Rows from block 8, named by matrix and row number. Rows with one number belong to one neuron. Each number is 50 + 10 x the weight over its row's rms, rounded and kept within 0 to 99. All counts start at 0. After the name is the row's rms in percent of the matrix's.
# fc1: MLP up (model.blocks.8.mlp.fc1.weight, 768x192), inputs 96-191
# fc2: MLP down (model.blocks.8.mlp.fc2.weight, 192x768, transposed), outputs 96-191
fc1.172 044:58 68 51 48 39 39 51 42 54 59 61 40 51 42 49 59 40 48 50 45 57 55 51 38 42 57 55 42 54 62 67 50 66 40 64 46 41 36 55 55 48 58 46 46 59 58 47 53 68 41 63 54 49 51 56 38 50 67 62 43 55 42 66 48 46 48 62 43 53 53 50 30 49 31 49 48 54 40 46 33 51 51 53 40 60 55 46 58 55 38 36 41 48 82 40 60
fc1.173 124:50 48 62 41 45 52 71 64 44 55 57 39 72 54 48 54 56 54 45 37 54 37 43 54 41 63 77 58 46 57 45 40 62 32 42 48 52 58 51 61 41 56 62 39 55 62 68 49 47 53 40 77 42 66 48 38 57 50 51 50 50 42 57 48 67 41 38 66 41 47 54 47 55 46 65 45 55 60 53 68 27 39 63 56 32 52 49 52 41 56 51 25 53 48 53 63
fc1.174 081:46 48 39 60 66 57 27 56 40 48 56 51 53 48 53 41 56 50 52 46 40 54 50 66 44 36 57 47 53 49 49 61 50 68 60 55 38 47 66 35 56 55 53 54 39 37 44 46 50 26 56 43 50 49 58 52 41 55 66 52 39 59 53 57 25 55 53 45 64 51 47 41 62 46 41 47 50 41 73 41 62 61 63 55 41 51 52 54 53 52 45 56 44 59 41 37
fc1.175 143:50 58 57 32 40 50 35 55 38 39 36 33 46 72 60 36 57 53 46 40 57 45 51 43 46 53 32 50 57 49 53 46 52 59 51 42 41 60 53 54 64 38 45 37 43 54 55 43 41 43 50 45 42 61 52 41 53 57 65 59 51 59 41 50 57 51 44 42 49 40 57 35 38 41 45 49 55 37 65 53 37 32 60 41 36 46 38 58 56 42 39 44 46 51 36 36
fc1.176 042:51 58 63 52 48 48 60 60 47 46 48 50 63 55 38 43 61 59 39 40 45 56 39 51 40 62 38 52 41 56 68 66 51 35 55 59 52 50 53 20 38 41 48 51 56 45 34 55 46 47 43 46 51 54 45 42 60 48 64 43 54 51 64 62 36 48 40 36 43 53 53 68 61 54 50 41 55 62 48 35 50 59 50 54 65 39 66 46 44 38 42 49 55 52 57 65
fc1.177 100:54 51 50 59 41 53 36 60 53 45 43 42 51 54 46 56 32 53 47 48 48 45 44 37 49 59 56 40 38 52 51 50 56 24 31 49 43 61 53 39 55 45 46 59 40 54 57 66 47 29 51 47 48 42 57 22 56 54 60 54 63 29 39 56 46 50 45 59 42 56 85 46 33 37 42 40 60 41 56 47 40 54 50 54 70 57 68 53 50 55 58 58 55 53 35 23
fc1.178 044:54 62 44 47 42 62 58 44 55 52 49 43 62 51 43 50 44 54 42 32 47 41 46 26 47 60 34 39 46 63 59 53 49 39 40 49 48 32 41 54 43 40 54 48 48 65 46 49 53 48 57 49 45 35 66 38 51 49 60 51 61 34 38 57 36 66 54 49 35 52 72 41 30 57 56 53 60 43 69 43 29 58 63 57 57 41 61 57 54 40 58 52 57 66 56 25
fc1.179 039:75 69 43 57 52 46 48 55 32 40 66 53 42 67 39 49 50 34 35 43 67 48 44 52 52 38 47 50 45 53 73 53 39 49 45 40 38 57 54 46 41 41 28 50 52 52 48 37 49 48 44 38 63 27 60 49 43 32 42 56 61 55 44 57 40 44 44 48 34 32 75 36 48 25 57 55 62 47 52 33 40 58 70 61 48 57 50 59 55 51 65 35 48 53 34 51
fc1.180 035:68 65 58 57 55 59 53 53 34 49 46 53 56 41 43 55 50 70 42 57 52 39 61 44 39 57 52 53 46 57 56 69 40 57 60 42 50 38 41 51 43 62 49 42 33 61 62 68 45 50 60 42 36 27 48 41 51 33 45 58 56 44 66 44 52 55 52 52 38 64 48 59 51 55 55 41 56 61 54 48 38 63 55 46 61 39 44 65 61 36 56 39 41 57 34 46
fc1.181 041:57 54 44 34 42 43 55 50 45 52 53 27 57 54 64 59 59 66 34 34 54 52 44 39 63 68 54 43 50 36 48 60 35 50 47 60 54 56 45 35 45 63 55 51 49 48 45 64 62 46 54 47 48 44 52 56 46 55 44 40 68 45 57 45 42 54 37 45 40 62 78 48 27 34 51 26 54 39 48 37 43 34 58 44 36 62 37 70 48 36 25 39 49 59 44 33
fc1.182 041:65 63 41 49 64 54 54 68 46 44 57 51 44 62 53 53 32 55 37 37 50 59 43 49 66 73 54 40 45 48 52 66 39 36 57 57 36 56 57 36 47 56 44 48 29 73 61 51 51 60 56 63 53 29 57 57 29 43 53 52 42 57 50 45 46 55 52 65 50 62 64 33 49 37 36 56 53 42 45 44 37 51 46 52 52 44 54 47 49 50 58 38 36 51 51 35
fc1.183 076:57 64 41 48 56 55 45 54 49 48 45 61 63 60 72 71 62 59 35 48 45 42 48 46 54 48 44 37 46 56 61 42 45 54 63 45 46 53 60 43 45 49 47 61 44 60 65 42 50 60 40 65 58 64 59 35 27 45 58 32 72 53 47 58 54 38 54 42 49 62 50 47 60 38 26 46 60 40 72 48 44 44 56 48 61 49 48 59 55 46 54 63 37 53 20 30
fc1.184 111:55 43 43 55 54 43 37 50 48 41 72 33 44 46 58 63 31 49 58 37 52 30 46 61 55 57 51 38 40 42 53 52 44 41 60 46 42 52 52 36 53 54 58 60 30 52 39 52 42 40 47 58 57 41 63 42 65 55 53 41 49 47 37 54 71 58 46 37 50 61 53 54 47 30 61 56 44 62 56 39 51 39 50 55 48 54 60 49 49 58 49 69 19 51 56 58
fc1.185 131:64 49 42 35 58 56 49 33 65 45 48 49 46 62 68 41 38 57 38 50 73 43 46 60 60 34 65 51 48 47 49 60 32 70 53 53 56 20 56 50 40 53 45 41 41 48 42 41 52 44 48 53 44 52 45 63 24 43 64 54 43 36 49 62 36 50 54 57 63 61 50 29 54 40 41 46 52 56 48 50 54 43 53 49 41 50 40 64 59 64 47 59 52 75 61 41
fc1.186 050:64 71 52 57 48 53 58 54 59 55 30 59 54 41 47 64 53 49 39 49 33 48 45 38 60 53 40 35 64 58 60 42 45 43 46 55 47 49 46 45 45 35 58 60 40 53 67 65 39 42 57 44 43 41 44 38 35 48 60 66 63 41 76 59 44 59 48 58 46 56 56 36 43 35 34 33 60 52 51 52 56 41 68 53 45 44 45 53 59 50 42 36 53 67 43 38
fc1.187 105:61 69 58 42 45 53 58 50 33 33 24 47 54 64 57 42 55 56 43 46 43 40 41 39 34 38 27 49 57 39 61 51 51 50 47 59 58 62 47 55 40 44 33 44 57 62 50 54 47 40 48 52 32 57 50 48 61 43 53 53 74 52 50 50 49 41 49 49 50 51 64 44 32 50 44 44 58 44 41 53 33 43 55 52 37 60 52 51 63 43 57 36 58 60 39 45
fc1.188 174:49 56 55 32 48 51 59 40 30 41 51 40 50 62 47 36 56 51 54 45 51 43 45 57 24 50 43 49 48 54 42 26 43 58 37 53 51 55 40 64 61 50 40 32 63 44 49 44 47 49 54 58 46 55 45 41 54 51 54 76 49 66 56 57 49 37 45 50 62 49 61 37 63 49 48 55 49 48 53 62 36 59 61 48 31 51 39 51 62 43 57 36 59 47 38 42
fc1.189 117:62 55 58 45 35 48 45 50 43 52 51 36 45 59 52 36 54 52 63 37 61 55 49 38 45 56 51 35 58 33 60 59 54 56 40 40 47 56 41 51 50 56 40 44 31 57 51 50 40 35 58 46 46 41 55 28 56 55 61 37 52 55 44 46 43 54 55 52 52 37 68 34 27 40 48 51 49 40 71 42 36 42 61 43 41 68 44 52 44 45 29 49 50 59 41 43
fc1.190 102:52 48 46 33 68 41 56 55 38 48 41 56 46 45 50 51 40 44 51 45 58 35 43 33 51 70 63 52 62 50 44 44 58 44 47 46 63 35 52 51 40 34 36 47 43 50 47 33 50 53 61 48 31 34 69 27 40 60 52 42 54 42 49 51 37 45 41 45 40 57 51 66 51 46 49 55 59 56 56 22 38 27 78 46 56 70 55 56 58 48 65 39 39 53 54 37
fc1.191 049:56 65 37 47 48 47 46 56 48 52 41 49 59 64 41 61 37 56 40 38 39 40 48 39 49 59 41 39 53 46 49 48 39 47 58 47 45 47 59 40 60 46 47 49 50 53 56 65 60 53 52 43 51 47 53 50 45 37 66 39 57 42 52 62 39 52 36 49 53 49 68 61 44 39 43 35 68 48 56 48 57 51 39 56 59 30 62 50 40 58 58 45 56 59 36 35
fc1.192 046:66 62 34 48 46 46 59 65 45 33 49 48 65 55 55 58 35 49 41 41 45 44 50 51 50 48 57 34 55 46 52 41 54 46 60 39 41 38 46 38 55 49 54 49 38 57 34 56 65 39 44 56 52 47 70 50 55 56 43 56 63 49 64 54 36 58 46 50 49 58 73 45 29 34 40 53 46 62 42 37 58 51 56 45 51 56 44 63 42 48 51 37 52 72 35 53
fc1.193 048:70 55 35 45 51 35 41 51 43 49 66 49 47 57 42 56 53 46 51 55 40 41 40 42 54 46 50 43 41 57 54 64 38 55 47 60 49 51 50 37 67 57 58 61 46 59 65 43 43 45 36 65 68 38 56 42 50 34 44 55 52 55 46 61 55 51 42 58 45 41 73 34 47 28 49 40 51 48 59 29 35 51 54 59 48 63 55 50 50 37 63 46 54 45 42 66
fc1.194 139:54 59 38 35 45 51 45 47 43 44 39 38 45 75 60 42 55 57 42 42 57 47 64 47 45 47 39 47 53 47 48 47 55 59 54 43 47 58 50 49 54 40 45 43 38 52 59 46 51 39 45 48 45 54 60 47 48 45 67 48 48 59 38 57 53 63 49 42 53 49 57 34 37 33 54 46 70 45 66 50 39 33 63 46 37 43 46 76 53 47 33 39 30 58 51 49
fc1.195 114:45 64 57 41 53 38 67 64 44 37 66 31 61 36 68 34 49 57 44 65 27 35 53 51 35 51 50 32 39 51 48 50 53 60 72 57 48 64 51 49 46 42 58 48 57 49 53 43 40 50 46 54 44 50 50 62 50 58 61 42 58 57 52 42 56 43 45 50 66 54 53 53 39 50 45 49 55 49 64 58 48 43 48 63 42 52 44 49 29 34 32 43 64 39 50 48
fc1.196 126:50 36 45 44 60 48 53 47 52 36 44 56 55 67 43 59 32 49 52 44 52 48 46 35 57 37 51 51 48 44 62 35 54 52 53 49 58 45 59 45 48 49 36 60 22 77 58 60 48 53 58 66 37 53 77 59 35 37 66 46 46 51 52 47 54 41 51 59 52 52 51 40 40 46 52 51 46 54 61 53 36 38 53 64 37 66 48 54 29 47 64 52 54 58 63 59
fc1.197 137:52 48 52 47 46 36 53 53 33 17 47 47 41 71 50 46 45 63 40 56 49 59 37 36 54 56 46 47 42 45 65 60 46 49 54 48 40 58 46 35 44 55 43 50 56 48 57 71 44 59 41 59 53 43 51 38 45 48 48 59 59 57 43 47 61 40 43 57 49 56 52 34 33 30 38 40 66 50 54 56 34 50 52 44 31 47 60 70 54 58 38 63 53 51 69 50
fc1.198 135:53 64 58 55 52 57 37 64 54 45 63 25 47 51 34 40 49 35 66 57 38 46 53 53 39 69 59 49 46 41 51 53 44 33 42 68 50 57 51 52 42 44 42 52 51 56 39 43 43 42 54 53 44 41 60 43 53 35 41 47 62 54 46 40 50 49 49 45 32 45 54 50 38 52 57 30 56 48 43 53 48 54 58 58 54 69 62 66 30 48 50 36 60 49 63 62
fc1.199 048:62 57 41 40 57 42 53 62 51 48 55 48 71 45 54 47 46 64 28 57 57 53 62 30 49 58 53 51 52 46 64 43 47 45 52 60 39 39 38 48 36 44 44 32 55 45 64 37 51 45 49 53 51 44 80 40 44 44 56 53 49 55 52 49 50 38 39 42 59 66 64 29 28 28 49 57 52 49 48 62 39 57 53 50 34 47 38 56 58 54 34 49 57 46 54 55
fc1.200 061:70 64 58 45 63 54 58 56 42 58 68 32 34 48 38 46 53 43 40 40 48 39 56 34 43 53 56 28 51 36 76 56 58 30 56 48 55 43 55 53 64 52 51 45 42 54 36 54 53 47 47 40 45 18 67 38 36 55 50 54 45 34 43 63 43 63 55 45 56 37 56 35 44 37 43 35 50 55 58 44 55 60 60 45 42 52 55 33 50 38 50 43 54 54 29 43
fc1.201 128:55 48 54 44 61 55 48 47 67 27 37 40 66 56 71 55 48 58 37 54 66 33 52 30 50 39 42 31 38 28 54 44 34 58 52 60 46 41 55 36 61 60 49 46 32 40 61 55 50 57 45 51 62 62 67 48 44 51 55 64 55 51 34 66 53 54 52 45 52 53 45 33 42 37 40 27 54 55 44 51 41 36 50 53 40 37 49 47 57 59 37 54 52 82 60 28
fc1.202 041:42 65 64 44 44 43 51 67 42 39 47 48 62 45 47 43 38 63 35 36 32 42 59 41 41 61 57 58 61 48 52 70 56 62 37 73 45 63 45 37 55 43 50 60 59 57 70 44 49 58 42 44 45 35 50 44 49 42 53 63 50 63 61 61 43 39 39 50 54 57 48 44 30 34 72 38 64 48 45 41 39 23 57 60 60 50 60 61 58 54 67 49 47 67 57 54
fc1.203 116:67 64 47 36 63 49 49 44 34 46 42 52 58 41 52 59 49 39 43 46 53 60 31 44 50 60 44 54 52 48 65 45 63 43 62 38 50 54 60 48 52 64 32 58 43 57 42 49 54 42 44 53 49 37 60 46 61 67 48 44 50 35 46 53 63 32 52 52 38 43 47 34 36 54 33 40 55 51 55 34 40 49 66 56 41 57 56 55 44 40 41 47 47 50 27 43
fc1.204 144:64 58 26 65 35 68 52 43 63 64 53 58 63 55 42 68 23 46 42 45 59 52 45 44 44 56 44 48 58 53 55 52 56 47 51 52 60 56 51 45 38 44 58 61 50 42 50 43 51 42 33 53 47 31 43 36 47 58 48 50 50 26 66 53 41 47 62 56 50 59 44 47 49 62 46 54 44 45 61 37 54 59 44 58 58 42 64 47 43 57 51 64 42 66 54 39
fc1.205 046:52 49 43 44 48 38 53 58 39 44 62 51 50 53 63 61 43 41 43 22 64 40 42 58 54 47 57 42 66 52 65 50 62 54 57 53 48 39 42 46 50 54 52 47 55 43 66 50 47 54 35 46 42 33 62 55 40 20 60 59 50 56 64 47 44 59 40 40 55 53 57 48 39 30 57 28 45 42 46 47 35 49 62 48 52 54 50 60 49 49 54 45 45 40 43 58
fc1.206 078:50 63 63 48 50 29 57 62 48 28 49 30 29 44 60 56 43 51 37 49 53 48 50 34 48 49 40 40 48 49 62 53 38 45 61 54 35 40 41 39 49 48 60 61 59 50 57 62 64 45 38 54 50 37 68 41 38 37 54 57 52 64 56 44 51 47 50 55 42 78 62 52 37 43 35 44 47 47 52 42 36 54 53 50 47 50 36 62 59 54 37 62 60 52 66 44
fc1.207 046:41 49 28 53 47 40 47 54 33 52 56 30 48 69 56 49 48 46 47 46 51 59 49 44 38 57 27 38 39 50 66 58 34 52 44 56 60 58 43 32 55 67 49 52 46 72 50 67 49 30 42 58 64 61 56 46 35 47 53 30 61 42 61 52 49 53 46 52 56 57 61 52 51 39 32 34 72 63 53 54 48 29 69 59 31 41 49 54 37 49 38 55 56 49 50 44
fc2.172 030:46 50 48 52 58 69 55 51 46 48 52 38 49 55 23 35 43 52 55 57 53 41 38 25 36 39 46 42 54 38 27 34 61 44 40 47 37 43 52 62 52 50 51 53 25 44 54 44 48 48 55 51 49 52 50 52 61 56 43 79 48 56 61 63 55 51 49 40 49 58 44 53 53 21 57 53 56 40 48 55 50 53 45 48 74 52 49 42 58 49 42 57 40 51 52 52
fc2.173 116:53 49 64 42 52 59 40 51 50 54 50 52 46 42 40 51 32 51 46 44 39 67 48 58 46 50 67 45 44 43 53 50 51 71 55 41 46 44 59 49 34 65 47 76 51 51 49 47 41 51 33 56 57 50 50 61 40 53 43 50 47 48 48 18 36 62 50 87 59 41 15 35 49 78 52 47 52 51 42 55 63 57 56 52 57 53 29 42 48 48 50 48 54 47 49 49
fc2.174 062:46 52 50 57 46 33 31 54 49 52 46 40 52 50 49 50 41 45 46 56 58 66 51 49 62 46 60 40 19 49 55 50 38 62 45 51 49 56 51 45 38 70 50 76 42 50 53 57 52 49 49 57 56 48 51 51 51 49 43 70 50 48 52 08 59 56 50 86 51 55 17 38 36 37 50 49 45 50 44 51 43 48 49 54 53 45 50 47 46 46 46 49 48 52 51 48
fc2.175 160:46 48 27 68 53 41 30 43 48 45 48 44 51 62 44 38 58 54 50 49 55 54 53 53 50 46 44 51 51 48 43 49 23 38 49 62 57 44 42 52 55 56 45 52 34 52 62 46 49 51 67 47 47 49 66 60 33 54 58 62 47 46 26 48 57 66 63 39 32 49 43 31 23 27 50 52 53 50 54 49 58 49 43 52 37 48 56 51 47 54 38 55 36 41 55 49
fc2.176 022:53 47 53 52 54 54 46 56 48 46 52 48 46 45 15 44 51 45 49 53 61 66 52 49 43 47 49 43 50 35 68 44 42 44 39 39 51 37 49 60 42 62 48 46 47 50 42 52 47 51 54 36 62 48 61 52 45 60 43 68 47 60 36 36 45 71 52 53 49 61 31 36 47 08 53 52 40 39 51 56 48 50 51 49 49 48 23 51 50 47 41 56 40 44 49 51
fc2.177 082:56 43 48 51 53 36 67 49 42 55 52 47 46 55 38 49 51 40 54 43 40 41 54 60 51 58 54 45 55 45 45 43 39 51 49 44 48 51 55 51 67 55 51 55 63 39 54 47 49 49 44 32 55 50 49 53 47 50 47 31 59 52 66 61 32 60 51 29 51 41 64 68 71 69 52 50 46 53 51 48 69 52 54 63 40 53 51 55 43 52 58 51 43 42 60 51
fc2.178 018:47 45 56 46 61 32 56 47 53 57 56 61 49 62 54 45 53 54 49 55 35 33 64 45 44 34 43 68 33 47 48 36 63 46 55 48 57 59 52 39 61 47 47 19 24 53 59 49 65 44 57 67 45 49 48 71 66 45 50 55 44 43 59 43 68 51 50 44 50 47 41 59 64 45 47 48 63 47 36 61 60 51 53 45 47 62 35 30 47 48 40 50 43 52 55 45
fc2.179 018:37 44 40 47 56 52 49 47 58 53 44 49 54 59 47 40 52 49 55 54 47 51 43 64 50 44 40 48 47 50 26 40 58 55 25 53 50 50 51 80 31 46 50 99 57 56 40 48 55 44 54 63 52 51 48 54 36 46 52 60 48 60 51 36 56 50 48 58 57 57 67 45 43 49 45 55 49 38 42 53 58 58 37 58 68 48 31 45 51 51 39 55 31 50 55 41
fc2.180 013:34 28 41 48 43 51 54 33 48 58 46 51 38 44 41 44 50 42 58 63 50 55 40 51 36 48 56 73 55 24 40 18 57 44 39 46 58 50 52 63 69 65 47 41 47 41 52 63 42 41 49 43 64 56 45 54 54 64 53 65 49 61 50 46 54 55 52 58 61 27 34 52 62 33 50 63 40 50 52 56 55 60 23 59 43 48 52 56 54 58 39 65 56 50 65 56
fc2.181 027:43 43 65 49 40 70 51 47 43 51 57 45 44 27 60 53 45 45 47 54 63 55 45 44 42 50 53 45 34 49 33 51 63 65 50 42 37 57 49 33 41 66 54 46 46 46 52 66 37 53 37 46 64 45 46 34 67 48 49 54 39 39 54 38 61 34 41 81 49 46 30 45 67 66 33 57 41 60 45 51 67 50 46 57 52 42 58 40 47 51 51 59 54 60 41 51
fc2.182 023:47 63 42 40 54 26 52 47 46 48 55 32 48 54 56 40 40 60 49 56 34 60 48 59 37 50 55 63 35 41 48 39 48 70 48 39 48 57 38 51 29 54 50 31 55 52 50 47 43 53 48 54 46 46 54 51 65 45 46 51 56 39 40 20 74 50 57 80 74 50 38 55 48 61 41 41 54 58 50 53 53 53 50 53 33 53 59 47 55 50 23 52 55 58 54 49
fc2.183 057:50 59 38 43 52 52 48 50 52 45 50 38 49 44 54 49 62 53 52 60 41 71 49 16 57 47 51 51 28 40 49 55 59 48 61 52 43 52 50 52 59 72 50 31 51 50 42 52 42 49 38 33 52 48 47 54 60 52 44 39 49 48 56 31 77 41 51 95 57 50 27 43 38 46 48 57 54 52 45 51 59 51 42 50 37 38 35 46 52 49 42 53 50 50 46 53
fc2.184 087:52 54 29 52 57 39 32 51 52 54 53 38 44 49 46 51 58 59 56 41 60 58 49 30 49 43 50 53 44 44 49 55 59 65 47 47 44 53 47 43 59 60 51 12 46 50 76 53 46 43 49 59 53 43 46 70 51 49 45 48 45 47 42 40 67 63 55 77 43 38 31 41 63 58 43 43 51 49 45 49 66 48 48 55 32 34 45 40 53 46 46 48 55 54 56 52
fc2.185 141:48 59 40 48 35 54 68 52 49 58 52 51 54 59 34 28 43 49 52 45 30 34 52 61 54 50 64 81 45 54 36 43 62 53 42 57 53 43 41 40 34 49 55 49 54 59 43 50 51 48 55 42 43 60 47 49 55 52 39 67 49 52 73 51 46 36 48 40 54 50 45 68 38 63 58 41 40 42 50 57 60 50 32 50 50 60 76 56 52 55 33 60 49 50 57 55
fc2.186 040:53 68 50 38 49 45 41 56 46 58 54 34 47 53 61 50 85 58 43 46 64 62 41 44 45 35 50 46 24 39 47 49 35 72 45 49 43 59 42 63 66 66 47 50 54 42 57 54 40 46 46 49 61 44 51 48 51 52 51 55 54 56 41 29 61 45 53 50 52 47 36 31 42 31 53 45 47 55 44 51 43 51 32 55 44 29 46 52 57 45 49 62 67 41 39 47
fc2.187 106:33 46 54 52 60 68 40 52 51 48 55 48 45 47 57 54 54 44 46 61 50 63 48 52 46 43 52 70 26 39 45 45 60 56 44 43 47 45 58 43 54 72 53 43 43 45 37 70 47 48 42 46 67 56 46 61 65 40 52 49 54 49 43 27 76 60 61 74 30 44 43 42 38 47 41 53 41 56 50 50 55 54 28 56 54 36 52 49 44 42 45 60 35 39 54 34
fc2.188 193:63 54 41 43 51 42 26 47 50 49 55 45 48 58 58 53 53 48 47 52 48 76 51 43 54 47 47 24 27 50 70 64 32 68 49 56 41 51 56 45 47 60 49 64 41 54 76 51 53 47 50 80 68 48 65 52 39 52 49 40 47 46 31 09 40 59 44 75 48 52 34 19 52 47 47 53 50 48 43 51 65 42 54 53 45 35 31 51 47 49 56 49 46 48 48 53
fc2.189 107:42 44 35 63 47 51 44 53 40 53 48 39 43 57 32 45 66 46 46 46 55 60 41 50 57 57 38 68 59 43 45 59 53 41 51 55 39 55 62 47 71 56 48 57 36 41 58 45 38 44 52 25 57 44 61 49 44 52 48 59 50 52 26 70 61 65 49 32 44 39 39 57 18 30 45 42 58 44 54 52 67 48 49 46 30 34 50 60 48 57 40 50 32 53 55 59
fc2.190 090:51 45 68 38 50 58 42 51 49 53 51 43 46 45 64 51 52 45 50 55 41 66 52 32 52 39 60 47 27 39 40 35 52 53 47 39 44 40 56 53 73 90 46 73 54 50 55 63 48 49 45 42 64 53 43 54 45 53 43 62 52 55 44 32 57 53 49 75 54 53 53 40 57 43 50 46 45 50 47 52 37 49 41 52 58 53 61 51 46 47 49 49 48 49 51 47
fc2.191 028:51 47 69 50 51 45 38 55 52 45 49 43 54 51 51 50 72 53 53 51 56 57 50 36 53 54 51 45 54 44 29 47 55 65 71 47 47 50 53 46 72 75 49 68 41 39 53 48 48 58 46 23 48 47 50 38 46 56 44 37 47 55 46 59 62 62 48 52 44 58 40 48 50 60 60 57 49 45 50 48 47 50 50 50 51 42 47 56 49 49 45 50 50 53 55 54
fc2.192 023:49 60 58 34 68 33 54 53 48 45 50 37 47 59 28 32 50 43 42 52 45 55 46 28 56 43 67 55 46 43 57 42 33 34 44 47 55 51 43 70 65 73 32 81 34 54 54 47 50 49 65 46 46 52 55 60 31 62 47 59 48 68 48 32 37 53 50 47 44 62 43 53 41 38 35 49 51 46 48 50 52 52 56 46 43 60 36 55 54 47 30 47 54 40 45 50
fc2.193 032:41 35 39 66 49 62 54 40 44 52 50 49 42 51 49 45 56 56 47 52 53 50 57 51 51 47 59 57 47 54 42 56 58 40 60 63 50 50 31 48 51 37 48 47 59 45 33 43 54 47 53 37 49 55 39 57 44 43 57 67 46 42 35 47 63 37 60 65 43 60 45 58 29 42 36 65 38 53 60 47 65 50 26 58 35 51 52 64 60 53 41 57 38 51 48 50
fc2.194 142:50 52 38 61 51 50 42 44 51 56 41 43 51 59 43 41 54 48 51 50 61 37 58 62 44 44 39 59 68 53 45 46 47 26 42 58 58 47 50 60 65 40 51 53 31 48 52 43 53 52 67 36 43 45 63 54 38 51 58 71 49 50 33 64 52 69 60 27 29 45 64 50 26 20 49 57 49 52 57 50 43 54 53 48 37 57 58 47 51 56 40 46 41 48 48 48
fc2.195 097:53 64 66 42 54 39 61 54 59 39 49 35 47 48 46 51 68 58 48 62 28 62 51 29 52 47 62 59 37 47 69 51 41 44 55 51 47 57 58 32 72 66 52 45 57 45 46 47 43 55 45 38 59 51 50 39 41 46 42 23 42 56 53 57 66 42 42 66 67 44 36 51 55 70 53 44 58 49 46 57 61 50 52 50 29 39 37 50 49 52 50 45 67 49 52 48
fc2.196 130:54 39 57 43 44 48 42 45 57 56 60 56 51 56 72 58 77 54 52 54 71 55 51 56 52 47 46 50 30 56 46 50 42 68 54 54 56 54 50 49 47 51 50 42 51 54 30 57 54 56 34 45 49 47 44 58 61 58 50 28 60 42 48 46 76 18 51 75 44 46 30 41 57 64 43 42 50 55 39 40 50 60 39 50 48 39 50 48 46 52 57 55 45 48 51 44
fc2.197 137:41 56 41 45 48 70 35 47 58 61 49 56 55 49 37 63 67 42 54 50 73 60 54 85 38 45 35 34 51 49 40 47 54 64 44 53 44 54 33 80 47 51 45 57 38 50 52 50 51 53 52 47 56 43 45 59 45 59 54 61 51 52 52 45 58 59 51 68 27 48 59 35 41 37 43 65 42 53 46 53 48 49 57 54 60 25 40 45 49 54 52 42 44 47 37 41
fc2.198 135:51 59 57 47 56 42 71 55 58 47 49 43 56 61 49 48 47 52 49 52 14 36 57 32 44 47 56 68 50 47 43 42 36 48 51 52 55 47 41 55 68 47 51 59 70 54 53 49 52 50 42 50 40 50 46 53 38 49 44 40 55 52 67 61 30 34 40 51 81 53 65 62 40 63 55 43 50 54 55 50 43 48 48 53 44 68 50 51 51 50 54 49 55 57 49 45
fc2.199 030:39 45 57 44 43 55 33 52 52 55 47 44 52 62 44 49 52 53 50 55 43 56 41 75 53 52 47 39 28 38 31 48 49 64 34 55 37 57 63 43 63 62 54 74 49 57 34 57 49 40 47 60 73 47 48 46 28 38 56 44 43 64 51 33 57 49 45 65 54 45 42 46 65 53 57 50 42 46 50 52 61 43 48 64 53 39 42 59 53 52 48 60 39 46 52 45
fc2.200 052:45 52 51 48 41 37 34 48 46 44 48 45 51 61 43 51 54 46 46 52 77 57 47 41 53 49 42 47 58 46 45 45 55 63 47 51 45 53 61 48 66 64 49 34 53 46 59 48 45 47 59 54 44 47 34 48 46 53 53 69 50 57 46 67 61 57 48 48 52 55 39 57 75 37 61 53 56 49 45 48 55 42 44 52 31 44 51 51 49 53 50 55 61 56 47 50
fc2.201 127:51 47 54 44 43 50 43 49 54 55 53 55 50 72 19 34 32 48 56 47 34 44 51 77 55 37 53 57 42 49 31 43 49 46 34 55 50 44 31 72 29 46 53 67 60 54 24 41 50 53 47 63 43 46 44 62 49 47 47 62 48 51 53 31 47 46 47 48 50 66 44 44 50 57 70 46 53 40 43 54 54 52 55 57 72 45 56 47 46 51 35 54 53 36 47 58
fc2.202 018:46 54 43 48 62 63 34 49 42 50 46 48 56 37 58 54 54 46 53 59 50 58 50 80 49 58 42 63 57 44 58 42 68 47 63 46 41 48 55 52 47 37 46 20 42 49 27 53 44 41 39 53 51 51 49 53 62 62 43 45 52 32 48 48 70 39 48 63 25 43 35 53 59 41 31 54 58 53 47 48 51 58 47 51 58 46 53 33 48 47 45 49 37 55 46 41
fc2.203 108:34 40 56 38 48 24 46 50 50 44 52 50 58 65 44 30 58 52 62 46 38 57 42 34 52 39 52 74 39 49 45 42 40 52 41 45 54 51 47 59 66 61 53 69 39 47 60 55 47 48 56 44 45 54 55 58 33 49 57 73 47 59 38 46 68 52 52 52 56 56 28 48 29 39 59 52 61 42 46 50 64 52 43 53 31 44 36 45 51 63 39 54 49 52 53 57
fc2.204 156:50 37 47 42 58 48 48 54 50 44 51 43 54 47 56 41 62 54 47 67 45 56 55 42 54 47 65 58 21 40 53 54 48 69 54 43 58 42 28 46 56 58 42 38 35 54 49 61 51 44 48 49 60 48 43 62 45 40 51 54 56 44 57 31 75 48 54 77 56 49 20 38 41 37 47 44 53 58 48 48 56 50 37 53 36 40 49 45 51 50 34 54 57 56 55 44
fc2.205 026:48 46 37 53 47 56 37 53 47 63 46 47 47 52 42 51 42 51 53 45 61 61 51 86 53 45 36 33 47 60 56 56 41 56 37 53 43 50 41 77 33 56 45 77 50 63 47 56 61 49 50 62 47 52 58 57 32 49 58 50 55 53 38 18 50 51 63 63 50 62 48 35 41 61 50 54 43 54 57 46 29 47 53 52 60 39 35 59 51 54 61 37 27 45 45 52
fc2.206 062:40 43 35 45 41 70 55 46 59 56 52 54 45 55 51 51 69 47 60 50 60 62 48 86 54 53 41 66 37 49 47 41 53 90 40 48 48 54 47 59 34 59 41 45 54 51 57 58 50 52 44 16 49 56 46 53 48 52 44 67 53 48 68 57 64 53 50 43 46 41 45 53 44 78 35 52 53 52 51 45 59 50 48 52 48 35 44 56 54 53 41 46 46 56 58 52
fc2.207 028:41 47 52 33 56 72 42 44 47 52 49 38 43 41 52 49 58 52 50 62 63 60 47 33 40 41 47 58 32 26 22 42 49 70 39 52 38 50 40 37 53 64 50 46 51 42 39 55 38 41 39 45 64 50 53 60 67 52 50 53 49 50 52 24 59 49 42 71 40 42 45 35 51 34 47 69 35 53 43 48 43 53 43 55 50 39 65 43 51 52 38 55 40 49 44 41